Weights of a small image classifier: norm layernorm, adamw at rate 0.0021.
Rows from block 4, named by matrix and row number. Rows with one number belong to one neuron. Each number is 128 + 24 x the weight over its row's rms, rounded and kept within 0 to 255. All counts start at 0. Numbers have three digits each. After the name is the row's rms in percent of the matrix's.
# fc1: MLP up (model.blocks.4.mlp.fc1.weight, 192x96), inputs 0-95
# fc2: MLP down (model.blocks.4.mlp.fc2.weight, 96x192, transposed), outputs 0-95
fc1.105 095:128051155114116118147163110148084100176133173164132148101079137075106131133140115142135111100124145108157120117169123137126100147121149149128126101140104120113091167107112128096138147125132138144109116121146121127143196120109148136129090150132129150090085123117093145136152103139133099126
fc2.105 108:081127144153149066120127128120114165133150100140112162127103144131142114128115087139111129109128119125112127120118132139167110132143119142134108104117140121048078116149136133117106128122070155126169135189127147103151105144180097126138125066139123123114165121144106134166114109122152145131
fc1.106 100:124088156158095157109183126104132085111110122164142119121119136106101128141083123165141152141110126133174126144135134118089104145128156136110114110138084139137097131129112147107139117139111089158078120145117103107162117133117150195142110143159100156119103104137099169158169111113098132134
fc2.106 098:095103135100115112128145144131188135130120136126185170115132169150138144091116127109150097088138099137166122130148129127125116107136115125129109154130116096140141136154151072173091142109110138109137141194136115090134116113118114088117110088064133124123127113112117119121146120097117184129
fc1.107 093:160074085097142124138102137132136109143151157115112099152113131146124078144120127134076173158119133138146132125077133139125126093164095151110125101099130168134124115129130118135135070139139151165126128155132142161168124124107135133130160152096125145097128127119142144157141184094137071143
fc2.107 091:149137140160074113145131140102111109131128114128167147156090128146088110118109127115109130108126145137118125156165137120156103135154125120100148130111157108131136115090134164137125081143142144109171141135134126120133110142070098138150111145142120187111138136140132080042114127090150168156
fc1.108 112:119085117136167126121103136131148093113140134079162097114148098146128129150120064205155132131136177175103125127125079134100133141121093141132112104133091180141144153115130140084129117150121103099081127149107141135128150109098135138113114147184123149139128129111137133132130129133108132124
fc2.108 142:136169159104158127116127121138104077114152090136087094150129094126153151125147148147143116166111096125118099125110091097120149139129105125162110104130143172136138115087127143110123143157138116142062107105112132159114142135142119150092128173119131079163085100130131150144155133154138083104
fc1.109 089:126126122107140156122128138158142120120143104101141124135147048107117165128112053145152131111149146138081136089144075138130107144108095165129157146142150134136085156118159112091125136156114119131126125119124158155092167118125137149120121148157159150130084096140140117118146097097147111099
fc2.109 096:137160122141128095125111118084099118122153109109108118124117118138144130138143131126121152218112126106060118116140104104133148135108114112136124073119130168115111106108154162122134103122140129134083131114089181154080122107131079154126116135153119074134112095159127144133116114117113102136
fc1.110 120:103147077128141147112106154123181149134083150102109082176138117169156116140143119125110109105142110174122122137098119128131107075114136116055138137115113185131171115087146130161136107138135095131124122104147141138117119137132146138126134096122109135119137108108169137116090169148123136152
fc2.110 161:130100133105123104129093097155131128156124147154130143124114131166135111130101070136128147090128105161140142142132132141133158087116150145111099150129095106095103144178115107101105174146088143119150136156154106107145126111128161074167129075153116138127162160107078125118140132099112168128
fc1.111 103:076145107071151179126123119139136151139113101143113146140104124143101144155105103181147134134134150088163118159077133098117119127110152117105161166137134122148108191109109148113124087133084115121136101163128131117128150156115122163131147113097110151113133085158107141131129115101156150140
fc2.111 107:105129112113190133133165091152148093142098105145119140148138108149125129103099106129168097108109081146135142118147120118178108101143145157108131168120157075122121164125119100090124126152105128106102155131186132104143138143142122086132127125068105152126106123113133111098138143122173130144
fc1.112 094:111100155142113143110168128108117096082122146154149109116126137105103144163072126183145145158092160130164137122133144134088107132125131127113105111119084143140124139117104145108138131113125093161069115158111104119153128134108156199150114134179119165127114110130110148134154110111094131120
fc2.112 087:090136131099127123124144148116210130127122133123183168129133136132134162082122120112166084100144077160166127155131116130119131135143120097138114171135099097145150100146126098152080143117111137132125125167158108128120127108117137084120126110079136131141113125086124107159145121116103171118
fc1.113 095:079162096115181085106139122125137168117067112153091147169138130129119091114145121121117101144132127115186108101139143166111125098147141141096171137144103149113152134118133112143134110106121152092108143137196131160136148103123100130126115100105128125092120118145146143129155141142133085122
fc2.113 080:162150109129126105070131150108112091125161114126104084137121165125117128128139147152160135106122137115103147126143140132149101129179132082113156139112106167111096107139109122099127091106140162119144084093157120162113119105138085159129103164114139186094103119134156122132164149163103106135
fc1.114 108:132151123114152165143172122166137159137101121164143134139101127154158135136136131176093186086114122096118128104094150102115108137134160146118112129126112156146120099123080083110155119087120134132091121104152127174112152129111143133175158157151104157133122133090089109121152112143120103100
fc2.114 094:121118153071167120145126126159079046145127115149131123127101134101147130117151167144140130144104132119134111110136094143094123106131110123113113152092116141165144174124103103147099118160156102078090133112155103109139154091116107151134155146090139093105125131137120104154156112165124119133
fc1.115 096:128166123124166095161132162152130140158129128128109101120140120137155146117124113120129118114113134135080133133111122090119128084185137197128164108124119141079131124101138083092145142124109187115130205114158115164126135091133125107137149135129148102104131124168155139113118157137111122131
fc2.115 089:147177162128091064092140158123123147100148128122104093131129127156131139113105141143139127116136136135085126151144133109150115121154137099150138113136121161093113076132118136093108134133124183134124077134060142142132091121134129159110091152103156129132091125112164144167111150123124121088
fc1.116 096:129116138138126110164140153107129113139099120141122146140123149140150122094112125111083191137134093151104109155116145153090136162126116183109125157139072146086129141150131146144117139112104143154114162134159134184139127135146152141148124086119126182118173135157129099102157113123080128091
fc2.116 097:138159156126125126079146162125129116144160107144135124105131154155082123169147128131157104117140143110180156101145162169142081129169163101130147165155112134114108114106135105156133098112108123134119072137150113120137130095092092124114128122087138171133122108122162097104184124140110130138
fc1.117 095:106120130135130144138142109130170124106143149066137119140143113128135118148088137136119165155067107118141122122114152129132126145145162129137101124169136124116126125136136121156123136079100141051130130144181069150149084130133131160179107143135138143150131152117157111113137136186102131101
fc2.117 104:122137148146103159141179126097100142122113123097124087114149099089136127138149125123081138147090138122100132124084107146085148143082114105119120112124106134152131099123121148156164118124157105164115130098096160163065145115150144143130161150141095084158113147147123152158112110116092101123
fc1.118 096:090169085157134118157108149138145158076143112062127055107135110133116110113134084138094132129141141125118106104136142146124147083141089149119164119158131135093171101105117134135137156116098153137121147126126125125112127121109118127139113116129126119098151107135160145113116188119079156119
fc2.118 088:153109139128096106126121104126092158112101136102123108138151107129128114121101076123037139102108100129115131142099162120138108143100111151126155089155145085107125111130101130113149137154104128125152107154085133110160080134146178157130076136154105137127141154121165138099108131115146114124
fc1.119 108:136076120078127135155142148142110118173104139150143148166097123158132116127133134129149120135113128103149118069114142144122129145126157143071115104139114132126152132126113121075184086122139144139132144128135157173137119067127114123121170124113085114082127138143107149140100099096160099142
fc2.119 099:164082147114076121125144167146096146101108124085158121121141151113125110105106132121088135094118165107118124113115136090114089107128089147127142123111135150138147154137111104177095139118176135109170134116091103131152119104072149164101105146145157148127135138130125154147095141103095156121
fc1.120 094:131064084149153114150116143119145117131126126115108082114118134125089101148148118132139166140114141132132128126081098138127184083159091120126130134108140140139131121130123138075137123134127172166106131161167135174163111105100117111139145123100151134083109116128148130148120166085127072139
fc2.120 087:162159142180097090123120113104116118116129077119141117148108120152095123140132139134120098110110154142152136142161131143163088142148125130094149121108165127128116111102148160128161083167129123142133112133145155109114134098098087148152131161119109174124099133143140081077121111088171144170
fc1.121 091:097170112120134130119103154120192100114084106123147159122125143150176074130147072146113131137140121169102114128126105138139117140108120149137123141141096160078154124139101139143103142128072134164110131140135118107166069110129129144142149120130101110131160125103170126117116145138086152146
fc2.121 107:132113142119132097091126110136111131111114114133100125109165131149163101151125101161102122106092104142138153124082149146114156142093132104128118112161091137071089111182112121143142157135091132152136093142121142113128128089157177104159107080135119113145118144099158174139126133160102145090
fc1.122 102:148125123144127141137091166166151111160105154145119146144085118169143103125152129134135103105125127155142131134120127135118143124121098120098148084132112144151143131092119119121163112120151105167102133125120169123098127055101109111128184138182065114105144114111071133101134106110152139123
fc2.122 089:104092130091088156168136146115123088104105126112150138126101134147136118128156114118092146128108149098128073115148117077107134098099106130131098151119115154174165157142150130103119119151158119079110178122122104122134124083081119156126119132145142126121126117159116148070142096135118164113
fc1.123 103:133100098103135137153113163164134137177111161141101130159095113171114126138096075119129098099129122172153104131113127144084127153132094151087126110127100152122164146122151115126188083135118142155136134162128154123166105118122137135110150110124083117083149111151091121109122117092147128119
fc2.123 095:151084098130084160158116155096108125108096125089148122138132139137103120115126113102059158120129148114113126136122122079113111146125096143123164131089106127148154133139126145140124129121168129122162150098123116134132106088085147148137101136194135142114160149158107125106095128160072150128
fc1.124 099:130111131113134124168142157139105106144136126138115121103139099101116154129087145125104134116121104146105120118141132123117158127170105168138147084111159102138124133134155067124184134134131168149122177109139085170146124108124120101152132166129148114098075128130105127122152108075134150063
fc2.124 083:103140157152164110124142153139110138131122146127064145137124130098115103134127142134144118112127160112167147145122152146168101142151079127125157084118134130104112120134099129138072147137104172105120090125121121094198149155141145112135148160076154120079120144123123115134116155143142084099
fc1.125 097:107130141171148134142143107153141117085111135095141072154113084115133118158095109159091145138147127112081102148083126145112124054116141142144167155149131122157108090133161120147118115137131098119123148123115115124067134126130138146143106107104147130114092124133152137083129178142103137131
fc2.125 088:092139155140106090129146104102115137142146125122093116157118119136152162122119106119103124183109105116038125116133109127113157129099128098129124113119116149109102112131129154138127149129110125147094136088107176173063121115141094140125141123160106092152134130152124145150097080127108092130
fc1.126 102:108150144101111144128102188114134130091098109103131122113109151143159153171104148133066105150109106171158128093114135132112142153161122110132120088107153155122141126138086135135157163111094139156139108169131068109142108127079140176136149118141116144086145139105137119127122099121116124134
fc2.126 097:093123123076135117106144131132160141125136109092166152088142135128140124140144124129170081121146140130154119113117145144119109119138150110158083164157112120120127133146139106123183120091114146142118108178100129113147129116147119138082110132068152151139077085116136133138161121105140195103
fc1.127 112:107136141144117167171144122152128140111119104061095128124133139108121144113137142143136172148130125092147103089138152114143138100123100112099148118207118153098144125158111128139113137104145116088081143080127157147120148127126138117135129112132124133125091118080130150132070125084083121131
fc2.127 103:103113161151153146103147167119122091083141122105134119134151107122134107171183127112119081151142141095146141128087149152127129176103113109171132136166093144142132085122107136136128129094133106135087095137123133135091126073110143118097121149116145078107119110099132126174128113141118143091
fc1.128 098:134069115115137135160107138134141108128145138137123120109141128127080089160138113127115173115114135098159134119084128137136127094152127150085129139134142120109103148107147157121155115110108166157113128150148130144143118119140126138162151131089129160065129064141142154155124154105170058152
fc2.128 073:110173108174127108108197130129114131121124108116103105154121121130093106118122149135144113102129166129135145126147123108181072129164114139101157128079155119094108108098118134139097117154131138138144107107132151130141142135115108123124150187086113189119116127155111086134107141124175118141
fc1.129 101:142163105148151108161107152115130149116121105149084123114115143166146129098146098115131149117098127119111114082137165149135133066154138162112149128142120108082167104121107137117136132073083159136124199116149153146121134103097094110152131120146099113112149133164149166114111145123122131155
fc2.129 107:128193150123081062109132121131115171117158098167133105146106122179130169125106126155113139125129087162084097140143105117136114120144159118157115091121139120096106078114132154108114117151093150150133109170100149139111106114121112159118117127106140134162112115117162129133125116102146113102
fc1.130 106:085138125091159154124108168137182149113079118138130144150136139140139122126151131163143123098131107124135123129095103114150118118094165111059175167129138136137096157058116145124101113135125113126120119146178127111105113145137112126134143116114065118145150113125153130114119113159115143172
fc2.130 119:104113120124174137102145124150129095140103137134101136138144114111123097146117099143145092119112136137163185130127149154149124138131111103086157133142103119090086147162087110104112162148108129108096091126161115119169161144156175097166154129108119150088142173111127108113130147182119115121
fc1.131 089:096152105110103163120073154121183147089068101106146151165102125157147094159144129175155118121118111149124126118105107132146131100126145119106165167115126142146132136080121115137119132130117115121127112166172110109090107130122069138138131105130111118151146133139169126097114141154117145162
fc2.131 081:115097138108182162115128097144126111150107139145087129120147088088132122160099101147118111113108096145132152139101129135144142137114110108125134155138105101087103152150082135119100186148084113129113115137172127132129146144156196084149140118134135127129105170087116137128125138168110100110
fc1.132 115:150090139120139138110103159153174088155108155141122094132138132152144105118161145119144109108127112167101130127119091128139141077134155126119148132138121117128118140092125129055138106132159167138126169121100153134095116047136087107134143127157101095140106132087161115120124130134146154144
fc2.132 122:137127113129062102130184155120085137130125129105163126128108147140121093111129143125102145128114164093105097122144131103147101111117120166127101092129181140138167136104178124158124097136138116095139168134089134107139135128127089166104123126126126149129099087171142143103123122085170147140
fc1.133 103:113112117079154154096144123178134126160145142111112147147138092134119131133125123145133150091113135124145093163081124096098139156127142150119142142135149119133111190109136116123124071144117145074142157132106081150153134129117126137137162157131150101132063104128150128116113089113180127114
fc2.133 100:142103090149112157147138136085150119104100105083181144145146059118109153097100099081094109130134082143095150159096145109128139152119110125124141119151113092140134101117119140137131118113145128155163132123129136123093102110124162141117086161162092140148137154096102124165109147109131112137
fc1.134 105:131152088127126191123091132137137166088141111113138072151169140151113113167106137187114119151128130143153124137083114141117114100138118128087096109133125152138125087103073139150113124130126129109123100117116117112118164123089107154161154085145102109127158092096145137135134148099103127131
fc2.134 125:076106125116200143109121116150144124144121129149118173143131106133149111156126091121145116114148104142158146129117142147172135120152129136128145149140141070093095150143104114107104162128067137116107127173173141120155133144157151071132129099135121114123170136086114122107140102133160146136
fc1.135 096:132073112123118131129107129131126104135109132133117122120161106121169071128144130139080185141131144145115133152081153100112132131128116140123123121111135171157108166147117078113131123125128126129109128171119108193160147133121127154121162124100113188108130150139162091143140167179128099126
fc2.135 112:117155099140098117128127133108129107180155118139164141118089120110065126162096117116128156115144129126127136137153142147131116104150160090105135141124158104153137131076127160147111079131116085110147133139139110127134113141085098107151155139130122180113148127119125064078159102093123151151
fc1.136 110:074129075112149115097150112163088139141122157157108096141128137147086168167120093159123124098115170133126160153113111099084141143128114117141111172140134123092160099140132142117094091113119148140136117152111157143142150085087116115127140064135142115102136126101128157122133118127144095137
fc2.136 100:120076130146149105121111098112142127149106155093107165190143124148130134130143112088118104147135115110133163117091146136155132135132099151112147107132143120101097142114147099149151138115093123145140151113144175132129110082116126124117110111149075105138153111139097089209110110102126138168
fc1.137 099:090127121125132130165111140118106121133081105145098133111084138097117079114128135110123185157102111096154095104129176121083145122147158143103139138145089146127153162137112150138123138081127142113091159111145109181146141143120153140146135117087093169106146137150120114151157124143131088109
fc2.137 125:140149117134132130108155152132094094126188107137126135107098114119059104169151139136133147128142157110114118133108124151166103130162161134158161135104175113127127106048099154148107091123103108118154124148134123141111115093101095121123128150124154147130098115104138074144158111118140122127
fc1.138 097:102167080165138104132136117135144137085145129091113103090139122107085136128144091146130124089130167132116117072170103149111143060141097152143151160160097132100122115131117140114125152095113145160111155149144136122119144129110106126157094134131140140099148103133160153105128184140134103131
fc2.138 080:165121125149148125120119100104119144124104097094120122145138119147120137143120087145126134093073103129131143111145152132152111143114112140088140107148152102093079152133132117088173109155120158128136125161112155115155083123176131165145076140141082153110141156142170111079097110117146127154
fc1.139 088:104195130079120158152131132145099190126134102132124139143095130124105170123092121145104089107142143103099134137172189126087140145146137148134140094129124116103136148106138103183140135124105120130135127093139121118055157111105145146122101133140119136115142106129114128111132094114155126100
fc2.139 095:146171109171108111132108129097123131105159108136104124145099109143102157139098126149144138154111113126080114135099126143121128166121146086124152139130154120150128101075102164116139084132144121139143120161108178125065147101129084163137129129134126130141117127110151080143083120080158101145
fc1.140 094:106077145103117108127166102151103141150131165163122180123118129132111138151141106170128133091114161093144114144090138142121086138136155125114154153172119106088118197102137134106129084111101166113148116153135133140089136101107116150115148119134129145124109117111135153168130100098173132115
fc2.140 088:133126092153125100102160124124110145070111081086102134152150111130119109112095112131117080101098093132103157119094143130155077181130118131106188094143132110090102117148093103135153126151131142123133092154096163116126137119162142146122116132106117150146147136117141111143099146094153125130
fc1.141 107:122118137135152130131131097135144111149089119130125116146117124132149128133114147135127127162111150104123109071117118146176104139147171125065126112148106168146121081113107132076122088134151133097104152107171127167090120061137118110177155138123119116105083131112108162127095136133111146118
fc2.141 113:143113161075093120094158158168129102132112140116151076117164155112129110115129130145160101095137129119152143121111131137094113091142116116122127163127085149140147139144123072114109165122164127115091088126127082142158134117070155144097132151102148141133131136119121146145161147129082145101
fc1.142 105:100126129098133112102147156111151150147121139131108129122182108137114128122129132128136144105097123143125089174136096109089169131140099139127162103145138167128115154150163114110157070140122116114112169109117129120151120105118133132142124127182082154135108119146151107156137094060119147065
fc2.142 084:124115118121117152141155138105093171133125157127177125105122126113101072134080101118059111129133161123147128130129135107105137112109121129143083096162116117139153116114160143177134130124134077113092149105126112111170118201123136125122137119105115084134133118117125132071141130142121104104
fc1.143 101:143124076144160112125121129193164140145102154149126112167103125167113138150112106138125105120135147135101137130102132155095133151138124138102112128114111170131135106106136106112157052118118151168136114132124161169095121092135093128131156158145077094112143134090094149105155133145140137142
fc2.143 090:119088084109133153175100121106140102143101132088123160162103123147148128135184119104107145145100143094130102114119113115118158117074101141105117127113115128163144166120156129115109125128136115098128197110113154115113114089106110142141114124162099119106151109167080120153127086131115140158
fc1.144 105:104131125123149138143125188106178106116140149113115104113119121140106127133094109129152097092103110159136122138124095133123162135163098154089168129127120138092127166084156143129142117131101102166097170155134137073155089137114150147147131124156098160109147093137155139132136113067116114117
fc2.144 097:115120116167120094170126126124093148109107136167110143114070124128099112095076131141083184120137140170132085174133119100127097137147093115114124126107113119131146112135123162143115114161130131102140144104135089103159148133134149103163171103123136147093144159120115119149076136153143126111
fc1.145 108:160114097120149131116127123165129126163089143148131120143110114145181145130129115146096120143136159140088145123100128166150136098152164178094131108149140128119118116099112077101135095135123149113112128120131152162098111053119091097178127149169105105122103118115109148113152153165140142132
fc2.145 103:115108155098064101131159155112142117143099141083176114141130138149159118108166125097137101137115144099134105116134138123120152101076099117108087140155114151165142111128180096126121120112160128109105146118101139117139127093082108161085152112112108139135113091167128142147132121104124172139
fc1.146 092:147131131132112158167127127098127123096129130135130128133156071116128108119114132112147111149066145129093118134135138123125160141180123211121155127111108123139127125115163126150172110127116098122088182124135084138150122151121175141158134132139137187151127113169123147162144138142123118094
fc2.146 127:099129131109140132166097094145144126147096145144103131145105136112143131109095110134111148114095099154146125150151114126077158108129094123081140093105094118145118161160124118130118158174129123103099143129145107074170151176152145092167152131145106126113168164145083114122143126147110114161
fc1.147 085:108145129118146112148126134125152129121112101116148165118135157143173138159106114144095134160092135161119145090118170127129117167156112152129114130141134151098141135150065138155143143094037171138138102168131106156132108099110112150170154152129120146116140146116153095111102143138118151110
fc2.147 099:097145118086101105086151149142138156131145111110178135092154133136156117141117108135133100114121109128122127122073131136106134107111133098171079117154129128101128112141126120152123136117089131159137094194100134131131133109132130134111116089113155101175110106117151156183151113088128171088
fc1.148 092:140072084113126123149110156120123106116144153089117128140164125154126083125151125128070158166107114137128158145090124130135140100131088160112099124120123160141136141144143097125140090108127149165084126151158121175164148106142127149143133114116114180086146146146152128131123195123132137120
fc2.148 092:126156149149068100119151153106093128159139123121170124145096119131085129149111128126118145124124160130142116145149136153119117121125125077091146162126138119162142117087141153139139087154158103113140128137121127116129137112094097152144152125124099191117119136153144074072151097091139178144
fc1.149 104:135114073156181096147100141123171097107157155074143075130109117123116116141132128134139125154127129094140118077113102148137149081155086132163176166133136152127069127149123115109149122145116161118111149133127143116132107099133098147148131150142140145139133107124150134154094165117120119100
fc2.149 101:158139100202111147148114096081099120119111084109116131134120105129122115139113094132108159122079145141118144146143104148145147142104129144083151110132156124116113122121109169138145094166129127144154139104144161127094129117161132116182128130177082150099126166143116108103096127125143117174
fc1.150 112:164102147141141109149127148160094088171142113154092119107108123147104155157153110142162138109125143128085129124104103106120146049146120136093144113136110124099140147072137125076145154145110172154132143145125156157134138089104106105137168125120111121102152122126109132130092151104127099136
fc2.150 106:169146147147073084101157128114113129115145097105091104141140152168125146106141138136106128130117121121067135114149118129149116122134150119107131079108131152108107095125172112127159103124138139143126127102090168151072129073114077155105121131148108139148097100162152132154125125106128111154
fc1.151 106:069150116105184123124091116135149124096099098149096104140131114121102092113120106144137132126151135112144107114106144149134140105126153125093175164146144128116084173111144139143123115101103137137117131179160121124105119127138126146165125124098094161068139118133177176147145166116129101125
fc2.151 108:144153132120180093101132113172105102115140086144085114140116141141156139133144147152190127096093135130120118117149115127169105106162136147110134157102157126120115165126102106072123131160151149097124098117161142143153144141154104136127124119086129168107095113117149161102140169130168108142
fc1.152 108:094138151117141132148177121155138111103095101139103099134099077095106104167080132155078136131126143121118122136123156112120159118143138125132153154118173123123095132129146102153119136076126126162102134155138082120120095131133147158168181137097110151080101115116107126130146154090105129119
fc2.152 115:141162160138127090126131098138084128096145088125075092134109153148175116131156142151146150125080140132056120122131098128121125142134122160107133105106138169102113146127115126107125129174142153126124109104144156162106120121168091160135118121118125153130103122168152181147098155122138100146
fc1.153 089:156088071158177151120110148151156104140169150145137122116137101133118078115097128143135136097115096177149156153100093157142111099123120143128118125131183124138105115128153120159136095116111093169129112165128164079137136114127123123155124151146124151129120118127147149133131155059129136128
fc2.153 080:087123081143108141136167163112132087112121099132177131124120123159074111137124129116094110155134151129157126152127126131142092144118130087111121180123146112170166129117142146156105078141160111097124112132134129113137155113091120143124150134126132134100161132119135053099124106108150178118
fc1.154 110:123146088138133133133155161136137135151088138159133150161113116159145140131136135123141111124085102118141126086107147139087121148166161139067119109123142143131151116099126102121186071100134144130140126114187143168178111104128130125141155119101088122104128122175097140097127132115157106115
fc2.154 094:111117143106132135116160172145107093135123147108139121120124149108116126106116148133116101114119151123129138132128133115127067121154096097114167146108110175129120142139091119139040150131153165106130108086124081136146165106083148143128146172118170149088137152133133114143128136140076117115
fc1.155 098:107138081171146117124087140119174116072115139123118097161113123141150116106138143148116123177083120121115138141119148127132134119152150121121163157131160140134129119115108120135130125081117110089116137166119142134134093121121098157186114126148083102139145141128171166113144182135068116143
fc2.155 094:171143175112146115121113104143108095120128138140072112154125111124154163079111121157148125094113104157110114146122099125132134145136118173147143108110132141098120135135096147087116147158129159157148131116166154160110136109153151124132112127150127102137088148119135180127099155116159048132
fc1.156 095:092158110126120153133087180126202106113098109080135128136132127158168080119097112144122120119140084184134083084135105159136114103114105138147144112131122132116168136120106144130137147136104120138096128155129100104157079116115133140135121090125127137138150133098175110119125136139096149133
fc2.156 102:171088137129100138115123140118088123118107163119101109106175119083138114145117118136074107104114140139143153140065138142103131168102112115140134124145094132107136100160099133178125179119137101171140095132136138129131135136120185153118122121152115112151116164123129157161119144156087149103
fc1.157 109:084138084090121189144106200113179143087116109094151144114123132097115133115105146143153152110117092135171112139140145120117142136131117142112140138130155172146115169082122131108136136118106098124104129120131065123129112134137138124159120139131125122115151120130143201126124098147145128124
fc2.157 108:128097126096147145133150124133118158109085174118133109112170151081166106104124139135112102112129158119114121126105136113096135112108087108126113145141097132146157145157119094133132166127158141118099112121126112127181140128158163138116131176084124101116099131136129183184106151175117152095
fc1.158 104:076142112122160137125085143116174129093085114148113104160111109137149099119118127148129134139136126125131126130099140145146164109129167132085155175112160133120108182080134130145129127119104117112114131171164090128128105128130127159152124100100102129102161116132174167109164157144105082148
fc2.158 096:155132127114199110116138121160102109111105110125075091120147128107159124130140144151159131111100154115128144112129120118159109125159102139113148162110120150115120155156094115087105154156145152113131105096159125151167137146165143115138126147103127149091097138133148185133124173193142106134
fc1.159 101:149096159122115086163156116161102091123121122132147119125114104122107147119123136143140177142122170083094106122126147101128140108131143121118122131208139150103089133106143123088119103105148127092110136125106146132102120105144117125135157137151085105105098086119090189153094121140142127152
fc2.159 104:144120172120104095112137142126105087074112105101105081147152144140163105133136127118111077121112111137106132122119129139099142160106101110124139110133081168108121105172116117118145162123153132161080099127089138145110114135072134155088122125125121108150159121163136156129135141158081147106
fc1.160 095:139106125174132125140132111122116091136135144131105093079144144087057131152127145137150112102094137151091122135168112101144139079149107151163123114110086124145120122135117135121128133111164146130084145103145112147107157122088103119197114100174143137136118140094116117141134153110102098109
fc2.160 090:141128166139151132120116137131136083105108125122055125143127145155130118118165139131153118089120125125154153117177152140137090159164095142097145092120113143116092149151122095128086149144131190098098097113142088107149113089106135116123098151144140113082118135139126112106109131163100099135
fc1.161 119:080105115123109131131098164153111150150137137163148173125117111151095130150138117126144109153090126116118149136153118129074134145155106123085131100145123181122138103120160124114171100115107135134123127116134164128163153103102130133118095092135063175141130099142138119179108145081111121103
fc2.161 106:123127123112075111153149121116093181105099117114161104127144163133150121127113113121073137131086134133130119103154111129075148114095129125090089086121101158137139148158156109169162132139169107126105143096122161113132133148121124157127162087142120112138147121174121150087130130121083153132
fc1.162 099:132154096139122139119151125139163185117089102131152112141104143115138127141100119143122126130112132143143105063165136160166118090164139122076098113119171115112139119085118116159140164121094140114092107124167128152092129128084116122174114120117116164105151146138161134121127150079156114124
fc2.162 088:112156125104187103066171151158098105098132123135126081134140106110132131125130139157145099104128131121112133130086115131159088121164130080145132149134133124130120102122071137109097129135136120119118079129137128136131158099135146136102133166108155120135085128084178132139145126151163107085
fc1.163 097:118152110154152156141124102137122157088115101172113099150165132137117131131149046160118160138105174111096103130123144121121147100124147137118159127146100115079140096137108166134115147122068140145128142143092143151125145144104119134134117120129075115124139136102158135098113171122089149159
fc2.163 105:125147146096126065087149116178132131143132130177109122144121148173122148113095115162143098113122061161095130125125135148135096101154157116131133099122131097086086101149111104098139154162088150125121100170124120099156130107140141135137125097109136108154142138109153110153136109121156121108
fc1.164 105:119091157121090143136135129104135157144068127134167165109115133079151139140108116171129162152120125150126086119174119108121145156137117131146122082121134155145109134139093096089139157124120116132071139079127066180148113133108122170129122134169139127109102131139113127125106115148120118132
fc2.164 099:119102089117180126126126127115164108163112148140184173111106126127113120112087121132140084116136115158168139138148136143163121118146147137109104161148141091109111151154121118148116132132092119111164137183169101097164136112168135073134136116122122133084138139108105093123127095123151162148
fc1.165 090:121152122170112148160105160132139123094142120063146108091120115102133128116145122147142131126140109162128131112163144134134151071126096121115130082131159115118187119117125072081152175125129143142114127120121119110093137108130133123128111114157114101113128128129148164126110191139064139145
fc2.165 080:161091123110087154147103132123106126114096149107150120102143118105118114130113092117039141099138119119100115147105149089095127124111100137137147119121119103156163132133097149125127139149136124107126105143104089113163078124090180147120083159172135112115123166110138138130112119156122157103
fc1.166 087:074160135113125133164160123148100142110081077137108134140133110098096114130091140139091106130156152098134106122155178144103167131162145125097146109103146110143100151113158092164128135124110129140128128110124104157106148130101145135139168138082114166085112097098103140162148133109113120100
fc2.166 064:169152160156102116138124120112075124120149119138098079127111103110117094170092125150126165139092144119107123134077130155106133145111126104124141079123144129135132108066099156129164105163139119146120099133128145117122143156126108163147157161073130120156112137125154108144095172113134102118
fc1.167 087:082182093134145120158108144128156139094138113076139081124147100141128098113136081156110116135138125148097089137126133145124145095124095182135162130154128151103176117103124117129126156138092131146116159125120130122128102099111130124154131110123126110113140103131163142110096180128069166119
fc2.167 088:143104146129096100122119104123086146118099146120107102136153111131139112120090076132026147112103108132120132144084158132117129140097107119126144095159125107104124104146106134133151152161111116135137102134098132108155100138150191142150094112160105120133135161124165159111108145141120121109
fc1.168 093:074173106112128105138115146177141144091134109077143131111090102130129093126147066140085155099145113136115109140148154148124118086115101171126134161157109174125132143096126123153126142107106140152125128094158135117098125109130140125148100161133150129074160099124139129113116164151127148123
fc2.168 083:097113095145149129123128098098119162127101146097111140148159122141155115147132060119094133147094115101098150111097130148145155167071095139116127099142140098108106133132123122104103125129099122126135141127117187131137101150164148129148088093167075098109139144134140154111105096118130091127
fc1.169 104:139119132159144137123100128109122116115102134135123110075126145076115106118148132136162137079131153158128125107140118116144169116124146125130116124114090123139141140112092158110124138128133132120094133104144098140074167146063098112147099133151132156119112126080159144201155117162096092157
fc2.169 087:113121172104143116143121144151102102112104151123085113149111121113121092124160123133113127087133135119139124120121134129140089146154100158111145067084110115127110123127120099094087170160110162087127127165114108093136116049096139122116116140136148101099131132136068107165146130138121141123
fc1.170 103:155149114118127127122132166116110145119151148119100100159157122152120131098128123106123128121084103138111116170112135162070147095139127140133136154152125112109153131091122147104147116088106132097146157164114147135092157072113121121150105147186144089133125158179154184118110141124125154093
fc2.170 089:130155138121093116116147152128105164171175126179166133129113080111100147129076130143153138165148134130095111133084122139137123098130139149169108139143163081122150101089131149118127108129109115136138128156137150118131135172143125153102144107128142102185115110104173113137120117092170109110
fc1.171 094:150059092153144126099116150119161090146136180139160112121119123122142095124143121136171108120099117175128130162098068155139122114123159152121105108110137127136114131130123133065151090141138123150120141188144155116127119094122102126129149163162121106125110131129154133149165128105092124147
fc2.171 100:122151134158098118112149159110075097110156100131132116128094122164064085143126127152103135132097162125136130144118123158156082139141132095116136095141179130129140110083129156150116086169131132106122111120103120106121150076082110145144118129134129128120099118121155081098123139084143114129
fc1.172 109:126149131130147144153134116110099156150095122139119121104130118113156170137170127159109114118114178105100144092140154108131120141124166144093107099111083133151192118130099126084130127135134112095065129107143121172080164129077124138160123130150119135124137115112101148157104132133088105121
fc2.172 098:132138130101151136129097144138173089121117128140165101140125103116097158084120129124170124091150085140141139151129128111136112118169119093120148155119105097158153119098107112076083129133135118116102109128156078130141133131065159096117154151116141126129136155073110100142140164155115101108